A small audio-text matching model, trained from scratch.
Model: log mel input, encoder activation hardswish, encoder depths [2, 3, 4, 2].
Data: trained on single notes of musical instruments (NSynth), 184686 training examples.
Rows from block 7 of the audio encoder of a small audio-text matching model, named by matrix and row number. Rows with one number belong to one channel. Each number is 128 + 24 x the weight over its row's rms, rounded and kept within 0 to 255. All counts start at 0.
After each channel's rows are labels from the 100 clips, of 14976, where the channel reaches its highest value: "responds to" is what is common among them. Only what is clearly more common there than usual is listed. The data: single notes of musical instruments (NSynth).
# convs0: expand pointwise conv (encoder.blocks.7.convs.0.weight, 384x64x1x1), inputs 0-63
# convs1: depthwise 3x3 conv (encoder.blocks.7.convs.1.weight, 384x1x3x3, trained with AdamW), a 3x3 kernel
# convs2: project pointwise conv (encoder.blocks.7.convs.2.weight, 64x384x1x1, transposed), outputs 0-63

convs0.256 [128 158 159  81 164 156 116 135 147 136 172  93  96 106 124 173 146 130 146 171 150 140 121  86  66 132 134 130 108 113 133 152 114 159 117 143 143 133 111 136 104 126 173 147  94 129 117 174 110 131 121 165  96 143 119 146 138 121 129 135 111 142 103 132]
convs1.256 [ 97 111 115 160 135 105 100  96 109]
convs2.256 [114 159 143 122 140 117 140  78 141 153 158 120 117 111 116 125 143 135 164 109 124 115  96 155 127  88 116 153 121 130 116  92 144 125 122 176 145 120 125 102 120 166 183 110 160 113 169 155 130 118 109 130  85 133  83 151  82 100 141 149 140 123 136 170]
responds to: octave 5; pitch class A#

convs0.104 [ 89 112 147 118 114 158 134 108 145 127 134 117 187 154 122 143 106 101 115 133 161 131 138 115 162 161 126 130 106 130 111 142 119 175 126 160  97 143  81  99 146 126 116  81 121 101 114 144 138 129  79 119 180 180 127 120 139 155 121  96 107 113 112 127]
convs1.104 [119 142 150 114 148 147 168 166 149]
convs2.104 [180 151 112 130 126 129  96 146 156 139 109 109 129 107 112 144 143 128 125 101 123 159  93 116 143 112 156 131 114 139  79 145 136 148 140 124 146 121 136 150 134 183 102 123  98 160 152  90 127  74 113 139 160 134  93 126 116  95 164 103  91  78 117 124]
responds to: octave 2

convs0.379 [102 130  82 103 124  88 147 168  94 151 138 153 120 127 153  76  81 109 124 117 108 154 107 126 159 117  84 106 127 131 109 128 154 122 109  77 124 142 107 104 131 146 125 113 108 179 160 141 116 152 116 115 135  91 102 130 109  86 137 143 114 130 138 147]
convs1.379 [125 150 138 190 125 137 119 123 105]
convs2.379 [152 154 127 125 167 137 107 124 106 147 179 138 164 137 111 107 181 114 160 107 128 110 155 132 166 119 121 143 109 155 139 164  67 132 100 135 130 145 151 160 153 135 133 143 160 122 119  77 143 111 168 115 155 132 147 148 147 116 148  99 131 105  98 124]
responds to: synthetic; bass

convs0.54 [133 107 123 124 181 154  87 132 114 135 119 115  96 164  98  93 149 153 163 140 158 149  95 110 117 145  76  95 122 118 118 153 109 146 124 103 107 116 144 102 122 111  69 133 122  90 129 142 153 123 141 128 115 168 102 178 148 112 146 135 110 124 148 131]
convs1.54 [176 131 128 144 137 141 169 105 143]
convs2.54 [ 74 141 159 140 165 146 162 135 138 125  84  90 142 124 128 122 129 124 137 111 131 100 155 144 116 135 145 114  91 171 101 143 126 144 110 114  42 120 107 158 165 117 152 132 139 126 115 124 146 137 171  84 117 124 140 141 105 154 158 123 136 115 126 130]
responds to: bass; octave 3; octave 2

convs0.39 [126 156 142 132  80  99 130 126 128 123 131 119 139 130 119  94 121 137 116 176  95 106  70 130 129 106 107 140 131 144 111 149 182 123 141 105 108 177 106  84 123 100 161 135 142 112 135 105 135 154  59 143  98 129 134 120 141 106 160 121 126 139 159 139]
convs1.39 [139 136 124 175 132 145 175 125 110]
convs2.39 [181 124 145 132 134  89 106  99 121 138 142  74 152 160 149 122 119 103 111 161 133 124 173 127 127 128 120 156 156 127 137 192 130 149 122 114 133 130 142 135 116  92 133 141 138 145  80 102 129 108 121 109 101 121 152 119 180 130 120 111  91 112  99 170]
responds to: octave 7

convs0.346 [138 142 131 146 141 162 143 116 106 113 133 125 145 115 116 115 155 168 125 120 156 163 180 101  85 106 140 123 111 104 156 165  73 124 107 139 109 149 108 151 134  83 100 144 121 156 159  94 125 151 141 118 171 166 122 117 136 152 152 126 129 157 137 172]
convs1.346 [106 117 151  96 149 129 146  92 158]
convs2.346 [134  91 132 173 156  99 148 114 161 124 132 123 144 130 117 155 138 125 142 101 118 113 158 130 124 132 142 111 109 154 145 100 104 121 113  73 140 108 119  81  78 133  98 116  68 125  88 125 122 102 139 101 121 115 144 119 136 171 150  91 128 127 123 179]
responds to: guitar; octave 6; mallet

convs0.173 [ 83 139 140 137 140  90 111 151 130 127 140 111  94 121  77 114 133 111 156 118 130 152 170 132 167 107 140 114 153 102 143 136 124 100 101 133 117 188 127 161 155 147 139 118 114 163 125  83 100 100 156 135 101 119 146 106 101 103  87  92 135 149 134 124]
convs1.173 [117  99 123  96 119 132 110  86  96]
convs2.173 [131 139 160  99 133 110 134 142 143 166  84 126 107 147 111 122 131 146 138 126 107 132 122 105 127 159 188 132 118 145  97 105 121  81 130 150 110 124 165 119 112 109 105 131 158 113  82 143  75 168 112 148 130 171 125 128  99  84 101 157 116 107 120 106]
responds to: organ

convs0.214 [147 127 144 131 150 102 151 131 121 157 113 157  96 157 129  97 105 160 165 123 151 118 109  96 141 164 137 117 144 143 139 142 159  88  81 101 138 115 162 139 117 174 151 108 136  72 134 155 172 137  99 152 111 152 142 137 116 119 167 107 104 130 155 118]
convs1.214 [119 134  91 151 157 159 142 119  95]
convs2.214 [134  74 150 142 153 120 120  90 126  88 162 107 172 163 108 118 155 142 122 131 133 171 117 138 147 129 131 166 112 129 115 137 169 130 148 125 195 181 102 132 138 113 142 116 146 119 150 167 128 130 144 137 129 120 135 161 151 126 178 131 116 104 140 111]
responds to: synthetic; bass; octave 1

convs0.25 [102 128 126 131  95 159 126 155 145 120 123 109 131 140 111 113 135 133 139  79 131 151  97 145 139 112 153 157  88 158 151 180 167 157  83 136  89 129 105 155 124 129  89 102 117  95 148 126 135 127 126 177 141 136 115 175 148 104 150 137  86 129 149 113]
convs1.25 [129  91 112 106 108 154 113 104 162]
convs2.25 [114 132 108  94 114 142 124 153 121 124 136 182 132 114 180 125 128 161 184 103 135 163 113 134 131 166 129 106 134 107  87 164 123 146 144 113 138 148 105 119 139 115 129 158 139 107 139 163 162 149  97 155 166  95  65 117 116 135 101 142 142 132 138 137]
responds to: bass

convs0.303 [126 107 120 107 152 117  96 140  88  91  83 137 120 158  88 130 122 169 166 124 122 118 126 101 142  84 115  88 120 113 133 133 107 128 100 134 120 136 142 150 121 117 121  92 167 142 156 161 149  71 117 113 185  89 130 118 151 135 141 139 101 124 142 115]
convs1.303 [133 166 183 120 135 133 134 148 140]
convs2.303 [107 110  97 124 118  94 129 140 135 121 126 148 126 106  84 129 119 108 118  67 116 130 115 153 156  95 161 139 191 127 142 115 145 137 118 101 127 123 117 148 194 141 139 139 138 119 154 129 131  83 124 108  90 149 142 129 153 170 124 128  97 119 103 174]
responds to: octave 2

convs0.245 [158 167 142 141 136 108 115  66 140 127 109 102  95 150 143 125 136 127 134  79  99 127 132 107 120 135 128 111 120 141 124 133 128 115  74 128  89  91 182 121 114 117 133 127 135 152 138 157 129  85 114 167 181 123  99 157 115  93 126 116 141 117 145 162]
convs1.245 [168 154 134 116 155 163 122 155 128]
convs2.245 [107  92  81 153 133 110 119 142 111 129 119 145 160 150 145 107 156  86 103 147  88 127 108 122 139 102 169 137 123 117 115 134 117 119 112 137 176  75 138  96 190 140 122 145 146 105 105 143  95 136 169 119 149 122 120  90 164 147 138 115 125 110 142 141]
responds to: octave 2

convs0.197 [117 133 104 123 180 111 125 204  81 119 111 132 139 154 150 122 117 154 142 117 140 134 108 150 121 150 136 128 138 122 139 103 139 115 117  96 146 141 138 123 117 108 106 136 136  87 126 114 146 110 178 126 173 116 162 113 128  87 110 186 128 125 178 141]
convs1.197 [ 86 123 138  95 113  91 113 123 108]
convs2.197 [143 129 123 126 150 114 115 114 135 155  97 117  99 140 136 157 138 123 140 143 133 153 128 107 155 137 149 105 119 152 122 122 131 121 117 141 225 155 135 136 150 151 110 157 112 117 143 135  99 120 126 145 130  76 148 150 140 129  96 167  86  74 145  84]
responds to: mallet

convs0.69 [129 125 143 131 152 143 155 108 133 128 172 119  96 151  55 140 148 174 139 179 137 139 120 141 112 175 108 101 143 119 132 141 101 134 159  98 105 160 115 184 103 132 109 147 164  96 132 145 118 124 103 130 102 120 118 123 137 123  98 126 167 119 113 126]
convs1.69 [104  92 123 110  87 106 110 123 107]
convs2.69 [135 135 107 141 142 115 122 136 157 101 170 149 159 135  62 141 147 105 158 144 117  96 128 156 131 140 115 165 171 115 117 122 133 128 125 159 191 108 134 158 126 138 123 128 116 114 111 123 107 166 122 153 141 159 130 129 111 147 172 109  64 122 116 153]
responds to: synthetic; synth lead

convs0.58 [112 162 129 135 118 124 120 118 144 119 129 140 101  92 134 150 168 119 152 137  91 121 122  89 165 132 180 156 110 132  99 123 128 155 104 138 139 105 164 135 132 122 127  58 112 145 137 121 111 170 106 128 101 111 110 142 156  81 175  88 153 123 134 123]
convs1.58 [122 129 134 107 129  68 128 121  96]
convs2.58 [117 144 110 125 140 147 107 168 125 153 117 118  96 124 146  97 145 171 127 156 125 131 173 121 109 159 140 155 106 126 134 151 149 136  96 160 110 118 136 156 134 133 120 133 136  94 116 108 178  83 130 168  64 114 130 133  71 154 131 115 168 126 127 142]
responds to: octave 5

convs0.318 [117 142 108 140 120 113 135 139  95 137 163 116 133 154 109  73 153 136  75 104 113 109 185 135 115  81 153  79 115 122 123 138 124 134 134 109 142 110 133 115 161 167 164  65 132 143 137 150 137 118 138 148 133 131 106 121 109 108 109  88 130 158 133 109]
convs1.318 [151 107 163 162 129 161 113 132 151]
convs2.318 [124  85 104 123 154 120 179 118 151 129 113 142 149 133 153 120 133 149 164 127 170 149 123 126 130 105 133 124 144 144 103 153 134 101 138 137 120 125  84 106 111 205 105 131 124 132 109 172 124 125 144  97 140  86 151 151 106 134  82 114 107 156 155 160]
responds to: bass; octave 0; octave 1

convs0.202 [ 93 150 127 156 117 164  98 134 166 153 138 128 141 109 126 170 128 139 105 102  63 134 142 127 124 131 132 112 116 120 100 179 130 142  71 112  85 103 123 117 128 174 160 145 128 110 109 123  88 124 142 122 132 112 151 127 139 149 163 150 123 158  92 146]
convs1.202 [115 107 113 114 136 133 169 174 112]
convs2.202 [106 142  63 128 132 108 112 162 123 128 107 109  97 140 108  91 112 108 124 116 141 167 120 149 116 168  87 147 134 143 158 129 120 168 138 173 112 109 158 153 134 105 127 112 111 131 124 130 118 165 116 162 195 105 142 104 137 121 151 156 122 103 151 125]
responds to: electronic; organ; octave 2; octave 1

convs0.41 [135 147 167 133 141 179 161 124 113 107 166 149 115  96 122 156 116 136 141 134 162  87 113 179 106 141 134 129 159 144 128 159 141 158 124 122 136  90 111 138 141 155 114 128 125 162 130 180 142 162 188 122  79 116 129 121 115 136 147 130  95 147 128 125]
convs1.41 [ 96 104 123 139 156 128 103 101  93]
convs2.41 [157 135 151 115 128 122 133  90 117 117 150 119 110 103 119  88 120  83 129 135 111  83 188  96 145 140 125 166 164 116 101 122 158 124 110 128 139 107 136 133 113 127 129 134 108 115 170 130 144 144  99 170 169 141 104 113 108  98 142 111  67 123  92 132]
responds to: octave 5; mallet

convs0.240 [150 113  80  97 131 109 127 162  90 156 139 123 131  94 121 118  96 135 124 105 148 112 107 110 101 140 133  84 115 102 129 128 156 131 148 100 150 152 136 127 150 117 124 163 134 118 123  96 156 111 126 129 125 117  85 107 132 135 183 143 148 181 153 193]
convs1.240 [160 112 122 168 114 132 173 122 127]
convs2.240 [155 159 149 140 129 120 156 142 122 144 130 119 168 110  98 141 114 135 122 101 129 126 132 102  87  85 142 105 132 114 103  93 148 133 191 146 133 140 157 127 140  84 123 155 105 162 102 148 188 159 140 144 113 123 125 143 156 138 186 140 132 109 149 137]
responds to: octave 2; guitar

convs0.101 [144 150 137 118 140 151 144 102 107 115 132 154 140 154 129 134 160 140 156  76 103 152 123  96 157 157  95 166 106 109 174 120  89 140  86 116 149 106 164 129 127  74 164 155 127 149 113  90 151 125 107 122 149 127 112 150 131 107 104 135 145 113 151 155]
convs1.101 [115 163 175 141 136 120 144 133 160]
convs2.101 [141 151 115 155 147  97 107 113 159 122 127 167 150 121  96 119  90  95 114 126 154 108 117 138 114 116 149 171  87 175 136 176 100 145  61  90 112 114 147 109 170 156 114 132 119 132 130 138 114 151 104  98 127 109 113 121 142 119 124 105 111 152 104 138]
responds to: octave 2

convs0.251 [134 115 151 131 108 140  91 158  93 141 114 111 167 141 111 116 122 134  78 124  79 121 116 132  93 108 122 115 147 122 127 114  91 105 147 103 159  72 116  91 133 154 138 109 147  75  85 105 133 122 142 103 126 126 126 155 156 157 147 163 122  90 147 127]
convs1.251 [113 121  63 124 137 112 139 115 121]
convs2.251 [ 95 125  71  93 156 126 135 141 107  98 176 121 107  86 118 118 119 147 142 133 102 126 127 122 127 133 118 139 169  92 154 109 144 165 154 116 125 137 143 131 146 116 163 158 140 129 119 111 115 155 110 126 101 160 139  80 133 143  87 135  63 133 114  97]
responds to: organ

convs0.42 [ 97 102 121 115 102 142 120 156 113 106 152 104 128 133 111 133 113 123 105 105 124 133 122 129 143 167 163  60 103 140 108 142 157 122 125  84 123 116 139 144 149 153 104 118 120 145 133 173 153 136 127 184  97 142 179 163 120 103 120  97 136 179 133 135]
convs1.42 [133 131  88 103 116 116  82 117 107]
convs2.42 [ 85 129 111 127 130 112  86 184 133 156 133  98 105 135 121  97 144 102 134 139 113 141 149 108 140 114 112 124 105 111 126 145 164  99 115 110 148 130 130 147 142 114  79 168 156 105 138 110 140 148 148 137 167 199 109 147  99 131 107 176 126 120 120 101]
responds to: organ; octave 2

convs0.233 [116 158 170 131 126 129 122 162 159 168 102 122 164  71 117 146  96 124 123 151 138 139 113 140  96 130 179 153 152 186 169 128 175 138 123 115 128 128  99 120 118 145 161 131 144 101  96 144 124 157 126 129 145 122 150 116 148 154 119 132 146 171 117 140]
convs1.233 [121 117 119 118 153 129 193 136 128]
convs2.233 [113 100 175 139 118 134 102 155 133 111 105 113 144 112 128 123  84 114 113 126 114 148 132 111 138 155 100 135 137 144 120 144 147 152 118 127  69 150 149 128 152 133  54 110 160 135 157 153 134 122 124 125 169 173 140 129 182 121 120 113  82 119  97 139]
responds to: octave 7; mallet

convs0.337 [160 103 127 110  97 115 130 157  98  80 161 111  83 122 110 101 106 187 142 124 118  75 119 115 134 121 141  75 136 120 146 126 152 100 142 112 126 157 156 132 121 157 127 133 131 138 112 165 155 144 118 102 125 142 156 147 152 107 120 112 173 134 139 167]
convs1.337 [ 92 131 124 100 145 159 140 125 169]
convs2.337 [134 157 126 155 166 141 148 108 112 150 117 125 129 112 169 159 126 151 148 143 140  92  81 132 138 131 103 129  96 112 147 157 110 137 104 174 125 137  98  97 148 101  89 139 114 144 129 149 123 162 152 153 110 114 109 149  97 163 135  96 198 107 127 139]
responds to: bass; octave 1; octave 2

convs0.82 [ 61 129 119 137 165 177 127 152 100 103 169 117 109 142 148 102 140 120 145 152 157 151 139  84 144 128 144 117 143 124 118 119 120 122 149 143 157 100 140 104 122 117 109 138 119 135 139 142 175  92 162 124  46 119 134 104 137 122 113 133 137 135 100 137]
convs1.82 [108 106  96 113 100 120 163 158 137]
convs2.82 [134 118 111 121 121 144 166  98 108 171 119 125 104  86 123 134  57 101 134 143 100 121 156 128 132 190 107 118 103 111 132 130 144 156 185 133 149 151 151 143 103 135 119 164 125 119 106 148 142 165 125 142 125 144 145 120 130 111 115 161 112 113 119  79]
responds to: octave 5; pitch class A#; note: A#5

convs0.221 [131  84 106 136 130 111 113 121 156 130 151 116 143 116 101 152 179 137 171 101  93 132  98 114 113 152 105 121 122 160 116 176 115 176 160 165 128 142 142 125 118  86  94 122 109 115  75  95 113 126 152 169 114 126 147 136 128 162 144 137 107 149 137 134]
convs1.221 [143 164 125 143 156 123 103 142  86]
convs2.221 [117 107 117 110  96  89 112 128 115 111 109 122 124  97 112 127  48 108  80 160 136 103 113 120 155 108  97 156 154 129 142 112 137  94 149 106 150 160 102 163 126 117  95 118 147 121 133 138 116 131 143 129 106 143 110 128  86 125 142 145 131  72 167 114]
responds to: mallet

convs0.329 [162 166 130 144  98 153 131  83 158 104  82 109 153 120 136 139  95 140 169 125 158 159 108 136 106 130 126  76 110 164 146 137 104  74 127 103  95 140 122 163 133 150 152  98 140 136 173  94 140 157 144 127 144 140 137 139 112 122 139 120 113 146 120 125]
convs1.329 [119 114 102 162 148 108 107  94 101]
convs2.329 [140 149 183 183 154 146  97 136 140 131 111 167 150 131 132 164 122  89 151 107 116 109 104 142 146 127 119 123 146 141 115 133  97 144 116 154 181 129 175 140 140 135  93 144 129 129 101 153 140 139 112 110 172 146 108  93 121 131 112 166 123 105 152  85]
responds to: bass; octave 5

convs0.118 [110 181 117 138 107 168 129 113  90 118 118 136 138 135 134 131 156 157 115 125  99 119 111 124 106 117 139 138 164 157 105 147 139 159 161 160 102 123 138  90 106 136 133  73 155 121 134 142 124 158  78 129 166 162 103 147 121 170 167 147 158 142 111 148]
convs1.118 [137 143 129 193 133 131 142 148 124]
convs2.118 [165 130 153 111 137 141 104 192 131 169 128 123 127 108  90 123 171 123 119 169 125 125 128 120  96 172 156 148  70 137  89 136 132 137 139 118 134 113 153 140 145  98 121 133 131 102  71 126 107  99 133 134 147 115 168 114 149 116 110 119 116 116 115 167]
responds to: organ; electronic

convs0.147 [147 163 155 143 144 120 143 108 145 169 124 123 149 175  97 134 137 125 144 151 133 144 124 143  92 140 122 144 133 148 147 130 113 146 118 120 156 136 109 153  63 127 135 136 133 123 177 145 125  84 113 171 204 142 126 129 137 102 125 118 119 153 100 170]
convs1.147 [135 157 122 169 146 158 100 117 107]
convs2.147 [119 169 165 156 133 115 120 147 140 124 103 134 158 171 112 131  62 147 142 152 123 169 150 141 108 107 102 129 136 161 161 140 119 164 163 126 121 135  93 164 139 122 126 146  90 138 131 123 173 123 113 114 142 166 145 107 139 161 138 124 119 115 184 125]
responds to: bass; synthetic; octave 1

convs0.165 [155 106 154 145 120 164 135 157 132 105 141 115 119 141 150 141 200 117  77 159 180 114 105 100 149 130 110 129 123 109 123 142 160 164  89 137 104 121  86 134 139  94  95 133 115  96 167  87 110 139 110 113 149 143 136 136 121 131 141 111 104 123 138 127]
convs1.165 [112 159 134 108 145 148 125 165 166]
convs2.165 [111  89 151 122  85 151 120 121 115 164 188 130 122 125 165 126  87 140 134 135 157 114  93 133 124 132 124 142  98  90 153 109 146 120 129  82 178 149 113 199 109 145 157 137 146 139 154 133 138  97 115 142 103 128 127 123 107 137 155 130 118 105 128 110]
responds to: bass; octave 1; octave 0

convs0.253 [130 108  88 109 132 118 123 177 177 151 108 115 133 123 146 153 175 105 151  98 140 110 103  98 121 131  86 135 144 143 165 146 142 121 128 121 132  92 122  98 123 107 127 123 118 162 107 148 114 169 158 124 183 127  99 151 114 136  91 172 132 124 144 158]
convs1.253 [138 106 120 119 107 161 104 127 176]
convs2.253 [ 76  95 132 106 135 144 164 140 118 138  96 111 151 108  94 124 148 123 119 140  75 144  86 157 105 111 154 151 151 137 153 136 197 137 146 156 129 173 124 139 108 143 116 121 129  93 148 100 162 106 128 170 126 115 116 140 101 108 134 134 104 128 151 111]
responds to: synthetic; bass; octave 7; octave 6

convs0.228 [140 156 154 138 118 179 150 156 101 110 144 152 126 109 113 134 112 166 140 149 105 149 115 103 123  75 148 143 106 170 148 154 120 175 140 160 144 112 152  79 132  92 128 143 141 143 152 129 127 116 147 173 133 137 135 125 137 123 129 135 125 131  83 185]
convs1.228 [126 142 126 107 112 179  97 110 150]
convs2.228 [128  70 137 149 148 129 131 115 140  73 169 143  93 135 165 132 144 149 121 168 108 104 125 149 130 125 143 157 147  98 145 140 127 114 119 114  74 128 135 104 126 133 154 111  97 103  96 162  88  71 102 150 118  95 133 144 115 134 130 155 108 132 103 122]
responds to: mallet; octave 7

convs0.277 [152 138 150 134 148 135  87 135 107 125 115 132 150  90 160  87  75 145 136 122 133 105  96 120 142 132 131 133 139  97 136 149 165 133 108  94 135  98 158 131 159 144 126  70 122 155 136 186  91 128 105 137 132 137 113  92 151 132 151  97 140 101  96 107]
convs1.277 [153 160 152 142 113 126  96  97 105]
convs2.277 [142 118 126 134 122 105 132 131 163 107 133 151  84 102 109 127 132 117 118 159 115 164 116 130 112 177 131  98 124 126 141  95  94 143 114 116 127 157 152 149  97 157 126  99  80 155  94  87 119  98  94 147 143 174 137  87 143 129  90 140 124  92 141  98]
responds to: octave 5

convs0.176 [118 132 159 114 106 130 153  61  82 138 112 133 166 145 124 100  96 121 106 159 152 165 174 111 111 160 127 151 117  97 155 128 161 129 117 124 134 127 116 138 123 117 154 187 173 127 167 112 118 123 159  92 116 131 125 118 148 136 133 122 106 113 116 158]
convs1.176 [138 167 122 100 138 177 117 124 137]
convs2.176 [201  91 134 123 116  86  92 151 127 108 171 140 125 149 134 119 137 106 116 136 155 127 183 147 109 160 141 117 122 137 147 107  99 132  94 140 127 101 125  90 138 126 128 126 112 165 142 160 113  83  86 129  98 107 106 121 142 152 120 160 137 111 106 131]
responds to: octave 2; brass

convs0.344 [107 133 118 107  99 134 124 150 132 154 149 151 100 135 135 150 123 144 108 131 160 100 140 134 117 182 127 103  88 111 151 110 154 135 138  84 135 150 159 127 130 113 101 168 102 128 110 150 106 168 152  93 148 136 128 122 189 113 139 106 191 161 131 133]
convs1.344 [122 129 123 136 116 115 154 147 189]
convs2.344 [156 135 118 136 137 111 125 156 133 137 120 116 130 125 160  94 140 142 122  97 131 102 101 116 163 121 137 107 112  82 128 150 144 164 100 171 122 171 149 152 123  99  92 160 181 145 151 120 159 109  96 155  98  97 114 116 174 130 135 145 159 105 104 100]
responds to: synthetic; bass; octave 6; octave 7

convs0.11 [ 91 130 158 155 162 126 117 117  63 133  60 136 143 162 117 150 135 139 139 127 158 140 159 125 131 153 130 126 156 144 166 130 104 133 143  60 106 150 112 173 117 129 142 140 163 108 152 135  91 130 148 129 156 138 140 112 103 121 115 125 143 108 136 120]
convs1.11 [150 184 136 135 126 161 130 142 140]
convs2.11 [154 119 168 143 148 122 117 106 119 115 152 179 188 159 151 114 103 114 184  91 149 136 154 123 125 159 131 137 140 148 142 108 135 111  63 119 123 117 140  90 143 135 150 126 138 107 144 152 113 112 136 116 137 132 144 157 154 116 111 122 139  64 118 131]
responds to: octave 2

convs0.21 [156 123 162 152 160 113 114 150 131 140 176 148 112  94 109 111 137 138 105 108 164 122 134 143 105 101 147 157 173 142 159 116 143 115 158 158 134 123 135  99 127 169 143 164 128  98 158 110 121  50 150 141 150 149 133 114 145 124 150 114 131  90 146 123]
convs1.21 [113 135 109  98 140 142  81  99 147]
convs2.21 [198 124 114 112 132 145 125 102 142 133 137 110 141 147  95 119 125 124 128 146 122 129 123 162 157 135  99 158 127 117 125 201 108 158 134 124 154 137 106 164 148 122 150 126 108 133 151 148  79 176 118 101 128 139  88 110 155 109 188 121 126 126 130 120]
responds to: organ; electronic; octave 1

convs0.239 [ 98  96 122 114  87 143 118  97 144 118 129 127 114 106 139 157 125 115 139 127 150 102 150 162  89 145  95 119 111 129 126 101 132 140 101 148 107 137 154 135 159  96  92 115  96 133 133 119 144  92 101 153 126 151  99  70 112 151 189 145  95 151 108 158]
convs1.239 [125 113 138 135 101 117 111 136  68]
convs2.239 [ 83 120 155 113 125 122 144  86  95 143 119 134 121 151 138 148 111 149 145 125 127 110 140 184 131 125 130 149 161 173 154 153 107 135 124 154 130  91 105  97  98  85 144 149 144 124 124 134 116 191 146 157 101 131  87 149 167 122 105 116 158 120 100 122]
responds to: octave 7; keyboard; octave 6

convs0.293 [ 87 178 145 148 142 128 129 134 141 130 107 133 146 164 154 124 131 131 182 122 115 172 144 121  93 181 122 146 130 144 118 123 106 124 144 145 150 188 135 101 148 121 123 157 146 107 153 145 121 122 134 130 159  85 129  98  68 139 144 117 146 120  96 108]
convs1.293 [128 115 128  72  94 117 129 119 105]
convs2.293 [126 142 140 103 103 122 146 113 112 154 134 145 119 122 120 144 118 127 146 104 173 116 136 137 113  98 129 138 102 128 140 108 111 113 149 126 141 105 106  75 152 123 108 153  96  86 139 140 133  82 140 133  86  98  83 141 167 139 146  81 105 163 145 193]
responds to: guitar

convs0.300 [ 99 135 117  97 125 143 149 140 140 143 123 151 189  91 180 148 126 151  91 102 159 114 114 185 105 120 122 126 122 149 145 144 119 145 107 118 104 136 139 138  99 164 139 143 126 148 100 114 163 150  98  86 109 110 142 105 154 134 101 166 129 107 133 167]
convs1.300 [123 129 139  79 129  91  99 115 114]
convs2.300 [143 104 123 169  98 124 170  97 122 101 118 131 122 137 150 119 138 137 127 132 134 162 134  70 145  92 125 113 161 180 128 112 157 134 169  62 113 130 140 136 124 120 133 113  97 149 119 119 121 118 140 122 164 130 164 160  96  99 124 125 128 155 145 175]
responds to: octave 7

convs0.209 [111 149 122  77 132 147 104 147 143 127 157 126 100 112 138 100 157  96  84 170 129 140 121 157 170 125 114  92 119  96  93  85 146 120 157 113 102 126 137 137 126 106  86  67 129 119 155 123 120 122  87 150 137 151 129 109 126 135 140 102 154 116 148 153]
convs1.209 [128 145 103 114 115 114  94  96  89]
convs2.209 [101 177 106 149 117 104 128 158 131 114 178 122 103 144 132 152 126 135 176 132 158 135 167 134  81 121 150 118 159 137 129 114 122 125  93 113 132 103  80 135 133 125 102 124 128  94  90 163 104 140 122 123 177 156 130  90 130 141 142 147 151 123  96  93]
responds to: guitar

convs0.314 [ 80 163 110 129 117 153 146 114 121 105 158 124 108  87 123 147 117 149 141 152 142 158 151 118  96 131 105 149 101 156  93 133  99 184 136 108 121 130 119 163 125 110  92 117 163 152 174 168 134 153 116 119 154  84 135 123 128 109 138 179 125 142 132 128]
convs1.314 [139 121 113 137 152 126  95  73 136]
convs2.314 [107 144 142 123 142 117 115 119 119 126 130 136  89 154  87  93 118 111 112 124 118 125 123 156 109 105 119 164 123  87 116  56 134 145 123 133 142  82 122  58 111 138 143 120 139  69 137 141 127 113 129 153  99 119 109 125  99 147 120 128  75 111 151 137]
responds to: octave 7

convs0.349 [100 123 157 147 140 131 147 122  95 131 106 134 155 105 161 127  78 103  93 193 126 126 115  95 129 113 121 173 135 152 103 158 151 141 185 134 115 121 127 106 116 119 152 118 143 129 136 124 156 120 162  93 168 132 123 152 139 152 137 135 151 102  80 145]
convs1.349 [124 117  79 134 146 151 156 141 156]
convs2.349 [158 166 125 119 138 149 131 137 128 112  90  90  82 112 137 131 111 146 109 126 126 104 168 107 105 149 134  56 128 178 138 132 119 138 146 125 121 103 121 106 122 100  87 116 156 121 105 140 109 118 159  98 136 146 155 136 153 127 124 136  97  85 137  76]
responds to: electronic; organ; octave 4